From a checkpoint of a small model that answers yes/no questions on an image's attributes: 12.3M parameters.
Rows from block 5 of the fusion encoder, named by matrix and row number. Rows with one number belong to one neuron. Each number is 128 + 24 x the weight over the matrix's rms, rounded and kept within 0 to 255. All counts start at 0. Numbers have three digits each.
# gate: MLP gate (fusion_encoder.blocks.5.mlp.gate.weight, 672x256), inputs 128-255
# fc1: MLP up (fusion_encoder.blocks.5.mlp.fc1.weight, 672x256), inputs 128-255
# fc2: MLP down (fusion_encoder.blocks.5.mlp.fc2.weight, 256x672, transposed), outputs 128-255
gate.450:118119145137119086097168132124117131143086138148139125109104163109142117132132181135115088137098132150075135133130152135134135100124143124140139157125082112127119117100129088137146134103140145135112142183154118160147126115140077141096136163135144163126137111142122146118153135130148122125119112130145101186134115122130124131135126127123150105107121127110126110123158116170142163109141
gate.451:112131158126118115110128143146113140119130134139139109128132158167145128139159113125141126114137114122120142158131139086139081157132106111140163148097128145104115127116118130166111132146134113155102101156126156140140132114118122151167121158120120120130121088139111091128163142126136129132090111114143146115144119156141161117118145113096128134138118139078117153139116109122135134107118
gate.452:119156108118134113190119103131163143141161131126115132136079143124120149166138126139131144129083119099134106139138140134126125139141131154119120170151106130130138118115156147149136125137117151126120107161094115109154146159132137096119153137132136120164113117104129120102113155070117080126120104118103104126084157160085101129123129145150107100177150135109103128136138100111120132128092
gate.453:118148124127127128113121163139137166099163093159123121072136137143109098127146148165138164111130112144141129120096140126139116120105151113135106133144139137149136109123139129111144149152159153105145142110119137137134085140128141149173128132156143121129167114100162093168130099096087101141118147112132111130122142150109083139159134112093108107121112106161122102149112112093169117072127
gate.454:100124105145131134122151165149137175140143085103129112119165122161124168121119104124126151137153131101141126118110142109115110122114129125130115146127151169131180186136101137173118154113126099117102156122134129148136140169118124136150111156121141139137093112135127146155116112131155166125123134114127178102123125121132123179136135152159117148118132129139123162123116133115103071115182
gate.455:155088122133122158134157132112136133155127081144114144166136145143128161117128146119095132092128160120157122092112081145135142148147143114153137138147110147150126119131118114180160088111106137140163157131111174104158117138142120116122136122102112126122133123132160132165136119151139137105148128093074160120170097114120069114161163088133111114129147136123122129158113151117121098130135
gate.456:100138123121113109114127125120128105121128124114155081111137133129084091113127168131103124156112104147129145131143099149122150120124135159120114136129135119119102116132169114099144096129132142116144120129116118157094141104144115160110103128177132091127171089182116110116103128153132151124136127097116091137133124142129154127115111143120093128146108123101165129106156140146117134098142
gate.457:108146094148147101122111130111133101090161119122076132137111102133131087151124094133127143111102127121123139142131077111128118138134127129118114111122160124129132160138139133152121135121141150130123145131134126156117169146106132157101144126112121105134161140146130142123143127122160115110160146097118129135135131120120086108129140102137126114125117097152171142118119140147132099134137
gate.458:090120172115134124162128168119137143148122123163138129087130155114121143175126141107134137139139159114133142136105114164136143117163136140121108113115102077147082147122157133111140117109167134120111100143138141137106107176114150123120098135143130138108118124140153106163107128116118149119163118122108129118137137153145125164124100110113144153105142139141104112135075125131109145128130
gate.459:138128105135122128116140126098180125128124132098131121138148117082137137143110165109154137112138143122130105156124161163104110132126140106104149122105138153100088136136133140099134109170147118084129117099150126132118125089117096147107137082113136127136133135146170148130135134136169143118154161114112121128129110120074129128134150169124113094135124131135155125123158144148141152122117
gate.460:183189150119114170220043180133133124128165095075185148162173148160175163059172079116124094113129146075086122225171141156113129162044116027092109166154223123178099032065119255175172139124185168185099074093086130090055138253199164153133038150102105196136101133190118165096156188102070043149061159134073112135096170167118099119158074112162076043109108122136114061158182131033194112173044
gate.461:123140140154139167089095119147141092099109137154123108140108132144160109142169126120145121108107120096102122162123151111088103132100153113123095132099136112135083125087151129134150111136181108112151169134140130149119091159200096153133096098192125159097109152135158154116112130146120115131160114158099128150095130110109116131120146162169136181080103126098092140083132150158112130111122
gate.462:159166114169135123134100118178136130143122087124145139152131133112124145114116128083133126144114145134153112147124141162169119134161113085103116120117154117123121103104118144098113147114123103116127112143117143102166155120167147135093124133098117134149113148105135139112149156113117160162131079156104154131142140135098124112161105119133090131120152149111117134144145150137106147135124
gate.463:118138122121131154132179165130155104157145134137099129102138152112128133126084093087135113136134114123141156127094109121105108136147153137145140110114154130130084110122124118132120180124122144091131101102164111140122135109124161134126115124125123127136126121119102137124152127106107139158145146152131139126143134139141107131109152146115153138138118108138084160131152146118107138089087
gate.464:109168135111115138152128120124105177126141140141131120130125108124137115162158110155155136096132127150132136117145110110156131116113105140153124134129113128137148094115138112117130186143117118116111111154136130155140153132079127182122106113120095123131127109125122157112125124137135103147123156124113135128110142144095127117122138107146139121132107146123102140151135117106112167149132
gate.465:122127122169160111128101151146144138114098147097113138098123146160093132130162173114104099126135155113163120114123143116103152129156139137115140152100115175143110148116157093122090105090104144127116072122154131086166100101102112128125140136140111103111166151097136087139106059127143172138116084145120110111172093151145107138118119125153138144104147138173133104116117103104111172121131
gate.466:131145135169151146133165144098146101116122126095161168137116117153143095151130120105130122147122124110133147136149148166112144166157136157124173125176138153085103181154116175150154136141150126130147088099089137121116101100121143152114114090143171111082084105131131185114171109117133115142099128109173126153117109164181134095142139136091162150189128101114142098109127117116097101138135
gate.467:105139142132132150123135131140098120132128175127180118133140108153156115153135132161152104140136072154138121137157155133177105142131130136148114176099128105127099141133159150093138133161136131113130143112116132147120107129140157174161106178101136086137119131165103109068165144125112098152099125155162117121117140145150143103129145202166116106142106116101109121098135163119160154123123
gate.468:093093148139120138126155129136142093119124127151110174135118164132121138131113141125157141134148085103148173128106110100104140136103121152147072121106117141099162115133137126130134124141096124112130131134118140150120113064123123154132130111166127156144121116107124124141076112129117153155133147110154140127126137115148136112107135148146133160101163113152141145135110124121144142111101
gate.469:112123134135115120111131095132153115088158140116102110146132112116137162125117105138135108116113143147129134121177150097134132127136099105127141135123120148142119121127152129139131113135120137124087129123101160123121118107110110137120126145120154124096129098159147157122122149155141119146142171152146147127127158098120158121114140105144115138160128113103123128146123144110133114092120
gate.470:142179130128096148201069163115148097105148119102162139126187111150103095131114089123089131132142131095143139166173141146127108132104146117142114142170199163149100103126141164139168132165120137150111045148079107124088135205089187153124072137113144192112130131147182152076176169121117092177115162109102123117106157156127148069104091145134129063200080169099144135111095082097146109129148
gate.471:140121164152109119161098149091131124144137150145125150119103125132144120118128127106161086104117124113102173129138093111133125134075120142128113147130111116124139115120109126129137106123114117102147144150126143104120153154149137140148122127144114128129160097138124136132118148114122120122101106131148110119119132113147150093104136129136144180104089129103149152111092155123099120151143
gate.472:109158141148144126104134120134146158122111167147129126138124111131128170130151168114104155076143143114143161169117165099133113119138139140107154128134100173122118157095116153165099095124125147108114123120117145112125128119085095118103100160137107160158140128132156116126120159088147107134158125160132116125155136154162111162112123135127151120126132114167162117106163119141135168112130
gate.473:146183108138125150129144117147144147136111156129152156147136124131143149125159167142093126144116147129114149112081107104117120156128128092139138127092125114094147153112130099160109130128139107104130147151147130137155115106129109166162123111144114150126103122148106152137169131126136095125154101125111122148116144126149124106147094126131111136129129166103131134131122104130143123139114
gate.474:119156118125123092166152135128117121166133139115162086122124138143121092106104100115119136109144131119078176109115106104149140136154140114101152149163094114117143136093137153150120134125140127153160122131090141121135115129127173132137182140114088115133158129139137116150102159112120126154137117136112142108133115092088158111120117113108127127140132122123119122150130120144119093139126
gate.475:129158104131109108118130126148135152158163141105141141130126120108126107160116128136126166125110149100102085165159163079136122161112112152141127108123111124117125144122144144157106124108106129116151123151143065103160149140128144154112123124150111096136159145148130126116152146132105120152142169134126158131134148140112125102088137141073156135117136100136132126114120136141113096123116
gate.476:148127128132121111108125145116170150125113100139139117114129103155124140120134085171118140115157130132130136129136117139107127139106148132117135107143125123113135138119137158190127101131148121119162109170140109130124123134129139109097128105143102141157145114130105154154149140161110130114117135113133158080117129143152150127154111120092138117152115133138145122164107116180111134156140
gate.477:147108165131061089125119076132122094073141139141109108111141116104141120113092112116080121130100114154129148134157167125152096138137117121126112146106143115081135128100152133173112129162140108109090082098097135131108149127114167113157123160105089103132108116150088115120127133108127108160140131131194109124121145105163113141116089135141160133131099139106127138162141151139084091107078
gate.478:099117119126154125138131108129160133147120119130143129088164172110097084153157103123102113139148125086122110145120131119086104126134111122118122143137137128124145095170156110120154130127151117151123080113166144122124135163117125134117140117134130141132151165107137128104107133117107141111133142095154080136126141133114130109088119100169138134152094120115143085076146148125150139143155
gate.479:118119100160166144123158131121141112159154083126140119134129143123121146153123111125126123125122126104140106138112130146107126100138151119133107120148139130112119109142115119119113132146170126162090126159124113155104127117128139143117101132142122101131123111130152125139166086129122147151127145100152111101115126127126128153153144109087146110121096145099140122139119143163170153106124
gate.480:120118116117144106104122129162127139124084132133125123124100152136171125148114132111117101097134120137125103098091129131123131124144144151109146129118123172115136138093149089131100093142110119139137131136131115097176116098105125130183132110096120099146133096099117095108098109133130151113155108117127108121133109143112099128131098111119100127117132102171128143123135165145119170161093
gate.481:080136123137126143182118102129140123150140126139125156144110141140140121117100138154069124171102134108130156136147115127086157112115167134138119127124140157097132134102113137156143091075119101102131144108154134136137126173119116112142125128107156126145100123150113142100133143112095120133124121097122141122139133137122110125097133102133135135106109157106138187142122111114125150113090
gate.482:098104137134090130134095127093155157143123115131112143114114116141130113115145091111130089105097115167148150116076137082135137117116129121144105096113102151141151177135140105132137113142146158139133181129129108148115110111124140140120153115132135079155164139106114133157163125141149109130108126122145110117104118120133139118094166162150162143140129132143134135110126116141142119154095
gate.483:116094159142162122095091118149140134114120157159152125103086119172153119125140152110098130165108112151086138127127106146121137120125124123087119153105131116126174137125144133132120136110125135171132129130131086143132170110149106145138124135107125136101120147112126100156117129125157116110131160114122132125114154130135141105111131155158148152142115150123144100113133114125128106134125
gate.484:124155102125157111101078135110105113147121118132088124122117111156113113101145108113120131116113134132124124169156094141075069146129132144132119130101136111154088122147154133105148107122125121125082125118162099149145127151102114119130116137118186123069113155110136107138118163114144149123134092155091123120145110119146150148129123118114151144117135144143117110084129154127161103149116
fc1.450:143133112126130137128114173124118160146118154119130106149124126119111138133120155163108103144157121106121161110110111116136134140139175115103166152124118096101100110097132090130106119128135113145136108166114134092138104104157083121092146143136131113128136140135157141144099087135127165098157118140081097076127096153108078130161103076125121186123154121160134128105150096094098143167115
fc1.451:092120143096147155138145125122111121147129148112121114139146130116129162110110090151122102122116089138100116142107115104118130151126147100137143092129115087141133119122123138138148116170137120127158125084086088135112127100107107168132164169129168106147112114128084116170167111118125094124113106131203126184100098121105124122123162100140152120042116105149128132115157147110109085117113
fc1.452:121133110128142143102106106160118133137122116129127108096128095107159103102122159114178087122136131162115150157084140127097157133106104115129135126088134130100100122144162106088099120109155117113147147128145094132120121099143154151118150130093134104125130132153131130140151116146150098096115133154138126137137137121110148124123151123118148129129149076122144135106136141179119065124146
fc1.453:138148137162105152163093087083127162126119127094132114130109117134126134123171133141138127091114145126161138136163137133129149131123158061133117139131124145119137082147122112141147151152119137128147125103132156144151109139110092133163116116165137158080140121103152137126077081106119109134108115127109133133153081120077115171151137085147102137141153161122158138150138087099134105088120
fc1.454:127170147140153106167140126117097144127090116135130113139143129122099082143112138120124150127130121110114154129107107129110123127126110095117148137117084124126080106125096125133126131154123149158105118120170117127103142104120138117099125125154132141134094119175113145123118121130161179158149121132146123117074128150125107134140123142111130135175133153091137129162142160132110182143110
fc1.455:114118155100132138117152129145160112120147131108140132124129107115121118120128140091152146128157091130123119124113132147121131131116160145160124150137114151135145137131124135165120110110124126099103081079125119119093133133152094112148153097119126138118118139161178134115148158086164106100089100105162100143152167131156162114119157122107172125153136127104124167113101133165109148108152
fc1.456:121123139121146127135082137146147108128142129151165103136162210103131147145157117153112156141146124126101154110115078139143169143157130142134137157145128126140126120113100104127144134107144178127150124153096133110143100133146137144124144128154101117107126107122150092132139174152088145141136108148118116124136122130123127150112132106140137146119108125179119139148146137107144144099103
fc1.457:108133119119090118126143165140116138127134139146122136147117141135138154117142114096134121106111138109106126109136149141143131116097139124124135124105119145171130120108123142148095140135161116121120085119119088109076137139158121119119128150097148121134126132145144120092143132117149119117107095106161138115172073131133135177094112119150130126134139130121119149101120122137128141104132
fc1.458:156121122150119121103138118115111154102147125155129126106159073079135129114108109070092129131147124159163122130152135130147130128090123131158141121128104165095138139094137123145126144123135126134120165085105106158113159148104150117123102150136168105121124084111132134127098131115119080129120153159140083161146131100113093130158107144165159116152146113124128142089145175140128106155125
fc1.459:145163144137098109140121154106129169142122139107108144106126107127155143130093126121131139133116145132131135154136129136142083133099143134122115131122135164127133102132107128138149121101135148141141145150141117119116146113117159113134089154148112152101145141115126130148131101113076121125141130105124123112149170165087125163111154130158108145117144124129129162131129130105142158129141
fc1.460:170118206079087154234058150128108108102111163105163103141183165113102140097163104100127127092128163072090124177155185151094126149071125113112109194139217098121082075149087151211182188156152196148095105114135151147014151178198205167072091160109075178099106162181080124104192160118066085145077154097129136148058200088128102132107119110152125068153048130141095052133203137078179171153097
fc1.461:150140109128071105134131149137138149127149115133142153116118140150126148145141135128109139149128079090128139107164111149128140146161083151158139122159138193124149135127125120145126137155108119179133113134112101149125118146102124105146121150126127080151137070118123074156124156113140169142121116115138099132114180126149164133124113141146126095181096154102145122152142128114122150106099
fc1.462:114139126127167139096128135111146143147136093103106142108113110107114115120092190133122151127128146144133146109150143122134104174166144135137147128125105152159114103140148138127153117114142174126127118128134136097143119094105133108130127119157159150106129116124144089147107129112138091156146133167128113100130109136130138101161147085085152122173128145144153124121078124133103125102160
fc1.463:166124110104124111139123160110134130115145138129137114146143175118135161154131112132110135107130106172138108156110146114118144121078130113132143109112120112121094113095134126130150117068146127111138139115142113114137124157120136122089110121117074092141125154127135100143146138120144121109136137116108152149169135130138147102116136138110114101075106138118107085117155120103124133168109
fc1.464:100088111138099109125169107170159164151138160108119113118096148150147115151138126106113125174132130113104137093115092132133115128111128134126155140137150138127147124111122100123150143102140124119158120138145114132163120124157174099187126105129125118103146115099150148150126156107148130105119146143136125154178150140097158143149132120132144131087108121139089117168140111112105129152133
fc1.465:095103094143149077104117139143114168173110144140130100123105164107103083110106144145128107124132138141142130123116123148117145101148128094100115121114158156162108149132093098109124132139127107111165150130143181103144145106140108124113184142148136132095140136114098097172106142109132115131141092154138106109162075140111099111111138141136099161132151135195091146151146149147101122105133
fc1.466:104130191174154106087119104160107113099135173128087130135134074131156119123160125129146155106125133159117127131138107144123132142161088096097148153110112098131149110141167151142109073097133146128150141118127126118122118144096162166090148111109134117124139124116129126115100117119176135129137147141143139138134090115114120144183144113128084135143178119116146113141146142133119090138103
fc1.467:116095106129148125109148141167142096126125115147130138142125194124138157122118177135152142097137137126134119139115148129093160114113143157116124117096137115127122145140124143112106094119151082122141135095125114132196127091188108100154153139122158159135104121133127129162130074126148164155092145100135082126132114122135107163117107113128125137109122138104152136133116134137102143180127
fc1.468:118138130128141102109150126138178118148108102145142148101130148119135151133149168142129156143121126106109144133120107117148123154137125135114113099113130131158152137128058115110133142120135114121145150110160129117175145126145117125130136127124153121134128122122132121154144124141146144127096132147084137135120136131128139118126139125136122116176105131145145172136103096102120160135141
fc1.469:136065126156124143133130106133132118125104131095141131121102098122094126116136172155100131136189167115130141121134124139102180083127163169122140138140149145124094132106175138131162155128112155129138116106104090139138081147133090137129119142147161124125120148087131136121101137129164132095131139152133100119152108128137127110126110111134115137161134140155128139113113099153111176159151
fc1.470:148112118100159126086143129173100148114090101113139162142098161078155109111165148142143104057107082137110154078129090092133135106143140081101145103102077119121133160129112075073127106093089108082194155093099135140169158090117092134163123141124135096163149099099136135175096075139138163134132141141104166128158090131086148109155138092103119133112186096164097122180112133095098148119122
fc1.471:122122137107141172122142157082152130130133149134152118139130133161114151136107134161145125101128133128155179170154144110126133111113172107138108100143147101117140138123099123121146116132120141110108151150173127129109118176111138118095083120115163113112137131169110117114144144129107127098160132110133151152101121135157145132146123140145136151134106136155133105133126136091152133126161
fc1.472:157130129140114099125138125128125148130130118105118131095111101133144158152120109116141158131147146132110127116132103124145096086118130062136153109149144157118104094153107105135105156124097107091120101160134146099099157127104151109132127134134104116169124139143156109117111118133097123121110112150139156102120107131123158172136139122095137110123127113162149107152133146134142116116149
fc1.473:121144145143139156136142144120124152164151109129137135139142129152159167115133091121137184128108118102124111097147119119166128123127168109120148116133100126101136103123147104135140120146148112130103138114116144110120119116106107099112096120083113143111124123131142117114142106144127136154109121114090161122161124149118157120156147112139116156126151145155145148137137117138144161122121
fc1.474:113106097161148101106089163120145123153096087142105127159107173137145153135123153123154153156094142128180112110147095165166130101115124150144126134164098157150152126097114120127081123104105170121149133139109158118132128167134137127109113115146161123111156149167123131172162132136144151111130105144149128107109132164141107148166132088121094126116112147143113155106103091109128182125152
fc1.475:129127111119091151131126146146095149118113136132151125155144125154137131130111087135125112134161122163109120165122152131128120110126161142146159154149098125117122142081121136129134119137131118135126083120117147131128147130136085153137118135108148111124154135118124142123157100129148137150138136092128125151107094115098132085128164135139113141109103130118119097146088131136134146126122
fc1.476:106123126134109110134122111132128121118100108131140131137140139166130144108130113126148154116119141163107124104146105134120134152122101123138165123136138099129125154120122097129127152153145136143114141153124102148147123134142125170142115134126142143151149136131104162142109095133131132115092138126127133127163115118108162087128093115139125147127085124143138099142130145118151132149159
fc1.477:090119082176151158081094120115141134110098143106150148173098167121104104094121149116153133160150178087148145107106109147164167111100129123129105149151083141124118130145144157098168120124103137108120106078135101108149117128078094115085107106135134116141138137116144166130139141134139106116140150109170109129179159147151120085113094119132154112133123148143172134112097108128108144126149
fc1.478:106131131135134142118147128126122115145146212163139114132172105119112131143160117104115108118114111126157112106117142127118123171140147157184126116106133124129083114121137143139131149107141131141112119099139097104128119115113120116164117163089179128106140108149118120133167128120134106101128137125118103111139153145143139093081155150121134119125146156111133113143117115101164130117161
fc1.479:104170128119145128144125093154147123105119173132150131123146124109139096132090143125120184096111102150161136127118151134164103130125123128162124159114129156107125148098118104105105128110116150125083102113183150134143133121107138150156130147146116156133149095160135137119144150136121148140124094140152130133146132129089121113109125136104168109182110133117119087144138157158145133116121
fc1.480:138131150115125129137109133141114114114135113146126092125105089121118117129154110184128130137120103101128143157131149154137084144138166166129117115126119138140126072138138160123152147128167143101128113136147151188081144159136123110102125151125140127147132127132136127141155112136102141116072147134132121111098175115113141094109152109094131131153120136151126124112109157115130138154136
fc1.481:133132110122148120123124159134096111118143144147138122118120075141121104123124122096120125101108138158140122109159104145127094136153084146133148137109147144138104138179157117115094126126110126109126146148142122111126131189124148146096131111119134114131135122121115141148125136113142125113129127100138144114133155142140137121139118098131123144154144139093142135151110115103132111111151
fc1.482:130164159151110097149128105115145108139113151141164127144144190157131112067112086127122134132111091129124139120103140115161134116139148160153104153093153111084110085133093127154146124120115125118140079105149118117144147140169108154156123109132126123107135142103139114112156124124096132166118094101106132110142131136096143126151112161144131115121137147134079152151150116129126126120107
fc1.483:145126131105107116118139115118147109135144114146133141122113087186143130114091161170130156136115121158128120135068153127114120116112098131109148135112148119147122134133144106129134128112139139144110141151126148108130105129104114122088144133113131113132122147161116136137140124114103120116144126131145176165129129115138115117113134146094130096120126119123136115095123117135179138154115
fc1.484:117105134090175124128118129117115143155112135157112154134178113104144113113158107132118124088140093122149140129106136114128125109129174087126122106089134078134116103101156067127111129147176135130114139113154128135155134135129138142138102150138147128152097106130115149127151112142117119137115141121144139135135114111123103123117127140122153146098103121141133117109121157138092121123097
fc2.450:126106113143122090117124093130088133145127129133115118159138111107134149144163139116113157098143152136114127129089122102133150108149135109125108144147178113152107110121115080123142151126137176157114141105114091157148169162163144143161135155124106134161172135187104123157110131132123133135162153152127149115102142138148109126108153125146148078109134095118140116102152124115086125150126
fc2.451:134101137141109106133110108132117119134108153121160150126115174166114137142151108160124133153139163105137106126108148143152135131128114141130117160120112170129134129140137149099173122108110124152106107110139104132125120104134124075139116135142107225110140070118141079111106134126102093145158139093129106147145183161139147151110107157165126150125131134069134118148141103146104127180121
fc2.452:094154135166099051107141163151161151139133087133126137095131114148117108151110138151104129137147113136096105165117086138155095070135159152126111110127091108132135195129134101160132116133121125087156104091090109131210118114147120115151124128153131033084153156117136145132085106126143116135148130125122120112124122117124167134128152147110101170124145129129107164099098107114116128097134
fc2.453:123119142107139184144138155116120113134121099158144158123136165147137139117099130137150098126114146118148107128113135126122117141083102137172141139141139135094119115114145155134109119128139120111122155115154129144111143108131147140101118091118147136135116101141138127140152146126129126125064135111110132150135137158131120135126143117112138140160132129141117156140139120111170159142117
fc2.454:113141144106098096123092138143142129183105134126106139125105120120090129145138126160159170117134127120109135053125114142126102119122125108136139104139126142139136155121099123135143129136127162121164140138153132128132138111128126126110145143110110084138132160148131110134126118099123145142120125121132124143167088108131129097119147101137168136158144087136121136128138139125116129115108
fc2.455:134134114107140142115150114162093126116112110120134120129127124155131131116138135118136160155140138148110106156131126120142149141144127145122104130109114130140098139130115131136118153112132117108094118104099126097131142136139098115167123141131126155129134122149122131121115113095119107141142148157142109115127129124125099132102166121132111116106143136113101122118127129106116157142132
fc2.456:093130120132134074109166139145154085154108139152137107133113135166149102137148157159121133157151141114089133153104119167141078099155128156124117141085100147132124143115133147120127125119142099122109113123120136132184119124122093129156179138173105116131133151097133144086089136152128105121185114116109137103131122114123152133102147128116100131143105161114117144135149138140136146082118
fc2.457:104125130148116106143105123125125140126115087164114094141123136141123133143130102171136156135136104126105118175132120133123074115156133143118143164174062115117131141119134121121131136126127100108138132144127140120158134079152104106175180117150112071120128166101118116107106118163122108126168126117106160117150142160141094119124102125133133170125125134145122148111099117104111126131143
fc2.458:109157130133108101109153121154141133181107092127141102104097159158132132145134128130143175124148140157132152112113128137112083113138131138141135136155121170126134152116125108162124165139077096099146116181115145130144138134086125121157145126138147105102127136095126130107122145126138127121137146123094132118134104134128152155110108101116127153169119153119120115101083127136148118109133
fc2.459:107131134148141083132109137130143135112141139140094107101152123121110115127139149115169095148152144142134144091145118131142132111150128133128163140121128143135094137126122109107147122125113110127146107171107167132135118124079085121171188115140138106099163176126153121112105139161124158134168116134132106139131110147114150148115096156117112133158129118104148152125125120159137127110140
fc2.460:073049068086127146122068190112079000210138106056188101180091121148071151156122159057205130134100178153148092180026137197189186164170171093135108142038249110108122135199108075173210174124195197148065155086202080145054139107144175139077027164131083202189164139208149142119203172148115128130183149060177172115108220135154068120132176048148154111079047097070100091125255170130154107190096
fc2.461:120138146136087092126154089134171166126125154151129111083116170116130127158083118155127157148166137105121136140141084111134091086166116132116114109154083150144132131103173104123099117121108107128091118145102123137168107145082081094163183116154157110146136125058136118113136122111105122120133083124133111112156138141121153134140087109120120129122154128119107154154128080098123151113119
fc2.462:119147176150156117117159110141144151096132098149090131119127150137156153138118110141115115118148106113131138117120091124136101111092128118121119163159078125129141146109097116142105089125133107120134107155095116132151161157119094106142180143133157056107129147089152121126115099145147122115133134138087126154114078134118151128141111125158127166141130140145122155113115124104124129099133
fc2.463:156157161149142145121143116124141138112133112144117146135149142122184138156149120132105135156137128123132098154154154124110145128117122137152153135156112162130122104138139174127109122120109130127141131133120103110112116174136146139141139124119134156152130128135108160115113132138156112080144127128134139150133137129124126115142133155138123132148133170110124124156149114114143128153102
fc2.464:152113104140122127139158131143120125111113103092125137132152118145123111112115106129160128130120118144126134135152162117127157152118147122146120119166135131118132144117139181129140122135122117152129138079077106137104090148165108127142144096153150144109138112117145106111121139131132130156103126132144118116129103125137141120126157172128136112151114111117147135123137121147148112107143
fc2.465:119089127110128099117107156120106040143131100135144113157144155128112134108153153132114125138116163132095061165129136112151165167165152120088123163097150111135132112137142109122146146116192171144108108087128123135168115107146150153140126148097102145111170146211152124152161107137144128138220152143114123118121142110149100126120153125164159090112136149111118111100170138140081130139137
fc2.466:128146153109127145143111150118120148080110144147139155138112100094120132124085125116118119154138120116146130181126160101132111109119141120138152098111077094141104093132126206149119138121142134128131111087113119141146107153191119130123104120125130167192107095156134144101079134130125149141100141108136133141134122126128087146117136116116123140135128102132160092126131142092099128196141
fc2.467:154132120127143143144152105103158119140125125157085136106141138132140142111159135145118130124132109129141126071142108124091106117122107136125115090145110134100130132138115160107131132122126118136164106139125089105128114134119131117111177115127160141136093103098129149107104138131115121126101120137104121116138125113151146132111120132121122131147133152168137136142123087143130117082129
fc2.468:131119095114124152129075156110097149139096137097088095148123131125147119083132148108128094160145128102119101133105109159171107131127098104148113140091157124138146139142115120115129123138154138113102141138125143115138140117151150114119102148126095126141146128170110116148137138102085158152139087115148148111114109143095115106171119116115110119112105149115146118136146126157138116126134
fc2.469:162115144087144142130138105143122147138102135141120142114134135141127124119128108128126125129109110133135133133133121132141146149129135116120138122115166112112136119126124163135132125151131174157140154095128143157116133146147128155118112143128128084149141140140125151102101106135099127143120149137143114117151140097121102136142151152107139121109150123152139098106111141104139116166125
fc2.470:193177150155139173116105057130173234087092107165103170085135127091120131138096116138053153149170084132117124093160155092111054079093145135150156095187034152116110152144144157148110134156042098099143103132127143128140158154135095080142170133117171033096110104050146169143114139100148134143129116136123111110170077119121131118137093188098131135156182117143146191154053091124070134119152
fc2.471:111107100119139127107151124137122108154125158115116132135174142131103100107135136122104107111127129145130128149118123136131125114129094129125151168111111139174122132110122123140111100136145131116157133132113126143160129139143124104102160132101133160137145140149104113111121129137132136131142139099082142141114113121108146134129131131120117112129109138112107154116148142160141127152095
fc2.472:134133126092125133129145139152120153122124134127114156122129110095157129132096130163157151125114158094105129111124118133070155115138110117122121137158131124140138143108111087121116099150141129139119146129140152121121147133131139118157133128109114125126149149102119119137139101141108139140134128124110127128142128108159136137130136144099107116135134122124139142125133138138112129128122
fc2.473:106115164103132112138121124107145122140120126094126141129145146126124129114124136120129125108136129134131116107145136154129163111131101145117142135132110158130097159111093112111110134136132133112119082139130114158130121151129140142131106125132158111119109157148143105109131149134147142119135115121136121117124112094135126117127149137111136106141122105089112131109147137115144123123109
fc2.474:128122140139157129139138142135184151122137144143131117129117099132110099116136143130114101116132123157115114114129122121090127130097162118112143146134116170121133100130151110123147126128120113118117146137119123151133132121103159154116175124134156129114116153093118135145129111113130117126097157103106146106121113111146141124133147157113112140133159131088110106166131143177141133099110
fc2.475:118140141118134137128128145130135143163117123094122101135152140138160114143151117116119097128120134131131106155136128144112128141137141118118146148113135085132138126117115135134134111143129119100111143140110129133147137130136124149119134154129137125152151146111107118105103125135108116136102123116103140135123149140111121152142147119149111126104104143142127086108149119162138152122135
fc2.476:147152139128115127156107136112124123144155122133125112124115149128136121166123169125094133136138139142155146110144138136156128142163119141131130138176124124109143138128142129112140148130120116124140135134135140150130128125132138122137126113122122170130128103126114161144138135082125144128085136123161118119134103119110126132130127162113162148140114139095114104109121115140114121117139
fc2.477:128155109124169120146127112145126161117132131152106143132131082146111075123102146127134119160117131138121104120138134142126120157113128141136110136164121135104119132131118096147129107126125089102173126134168099120135162129133147161098134138105105118117121118137124134141162120134137117123140119129137144122133126111143138117115117116117149147123115104143151106131121114105152123099124
fc2.478:141136148102117108114123143116087111144129121125115123154123120139106142103132145110157120095148140153126117140119100182118139122159159145112099106128103147129147119157111096123142115106167111127138152114118123168140099113128124179125127147140100124163141152115120126124130104113137148125124137109134153126126124100142149151105156121158123164129119115145143098114170129135130162134140
fc2.479:104127130145116114134105153099120098128100113142108130152098103160114131143126135134123121111114117121123112131145140125136134090115126109123101133135131107112137158110103129142145108108121124145119133130133148142138124114126132109111142116124120095108118134116158114099139100133123139135132156122139137126138151127118147118134159109132147144171166089143113114158147136092115094141115
fc2.480:144180142139146153128160083123196194119123140160112128104118101084160133137116088115096114157113093112141154080150129107118088139111097140123104120148081126134138134095128145128112126122071094107141162187113128147129141126091120123143157103123145079131150128069124140131128117118125140137095114134114152113115084130135146145172114137100109135131103159117163107122121097162122105056138
fc2.481:113118123129112064140157191141107109141113128120126133130130104128123145140142116121143153116156141140089107125120107128145118104143127160101159120141105121121120126127146090114114125100150117087125143148128134121158165162123109133153146114122135109111140156163119125137124092151127115105123163120129153130107150137087134154159158118112111147145131162125120126109137135121159130135099
fc2.482:086124152142124098112171136155153127139092108163127150102111147165119142145156109164145167144144138118122108164107110135166089109124138127106160148124119124160109138113132142134138135125130105113126112139131132113165119137109088101151161142129131097124113151105113114078113070141111102124155139114079103117125133164105118148107078124131111147121104151108156120124135102122140092085107
fc2.483:187107083103133169127095153126092164125135153108133120177148141115119146110160144124138076113118108136121144121116128117142125138155143110124129125152115131143113104126107147105136119126121145110130108087128159133122110143136136145130121114120130195120133124132113134116127112156120131147103087131142148140096105134150115108160119118133126093107150132114126115128154161123155134152119
fc2.484:156098147122149130146109102111165165100133129112149121153119119130083123126099136122143135133121098100116144120167147152142118167110139116121125139072118119093131128155129124118131118142145091114159140127125121109118145161127153139110107129122112138154125117153106145109143120122122112130106127121156166164150141101166133128127129131121169096135109119143158103112139148110134104116134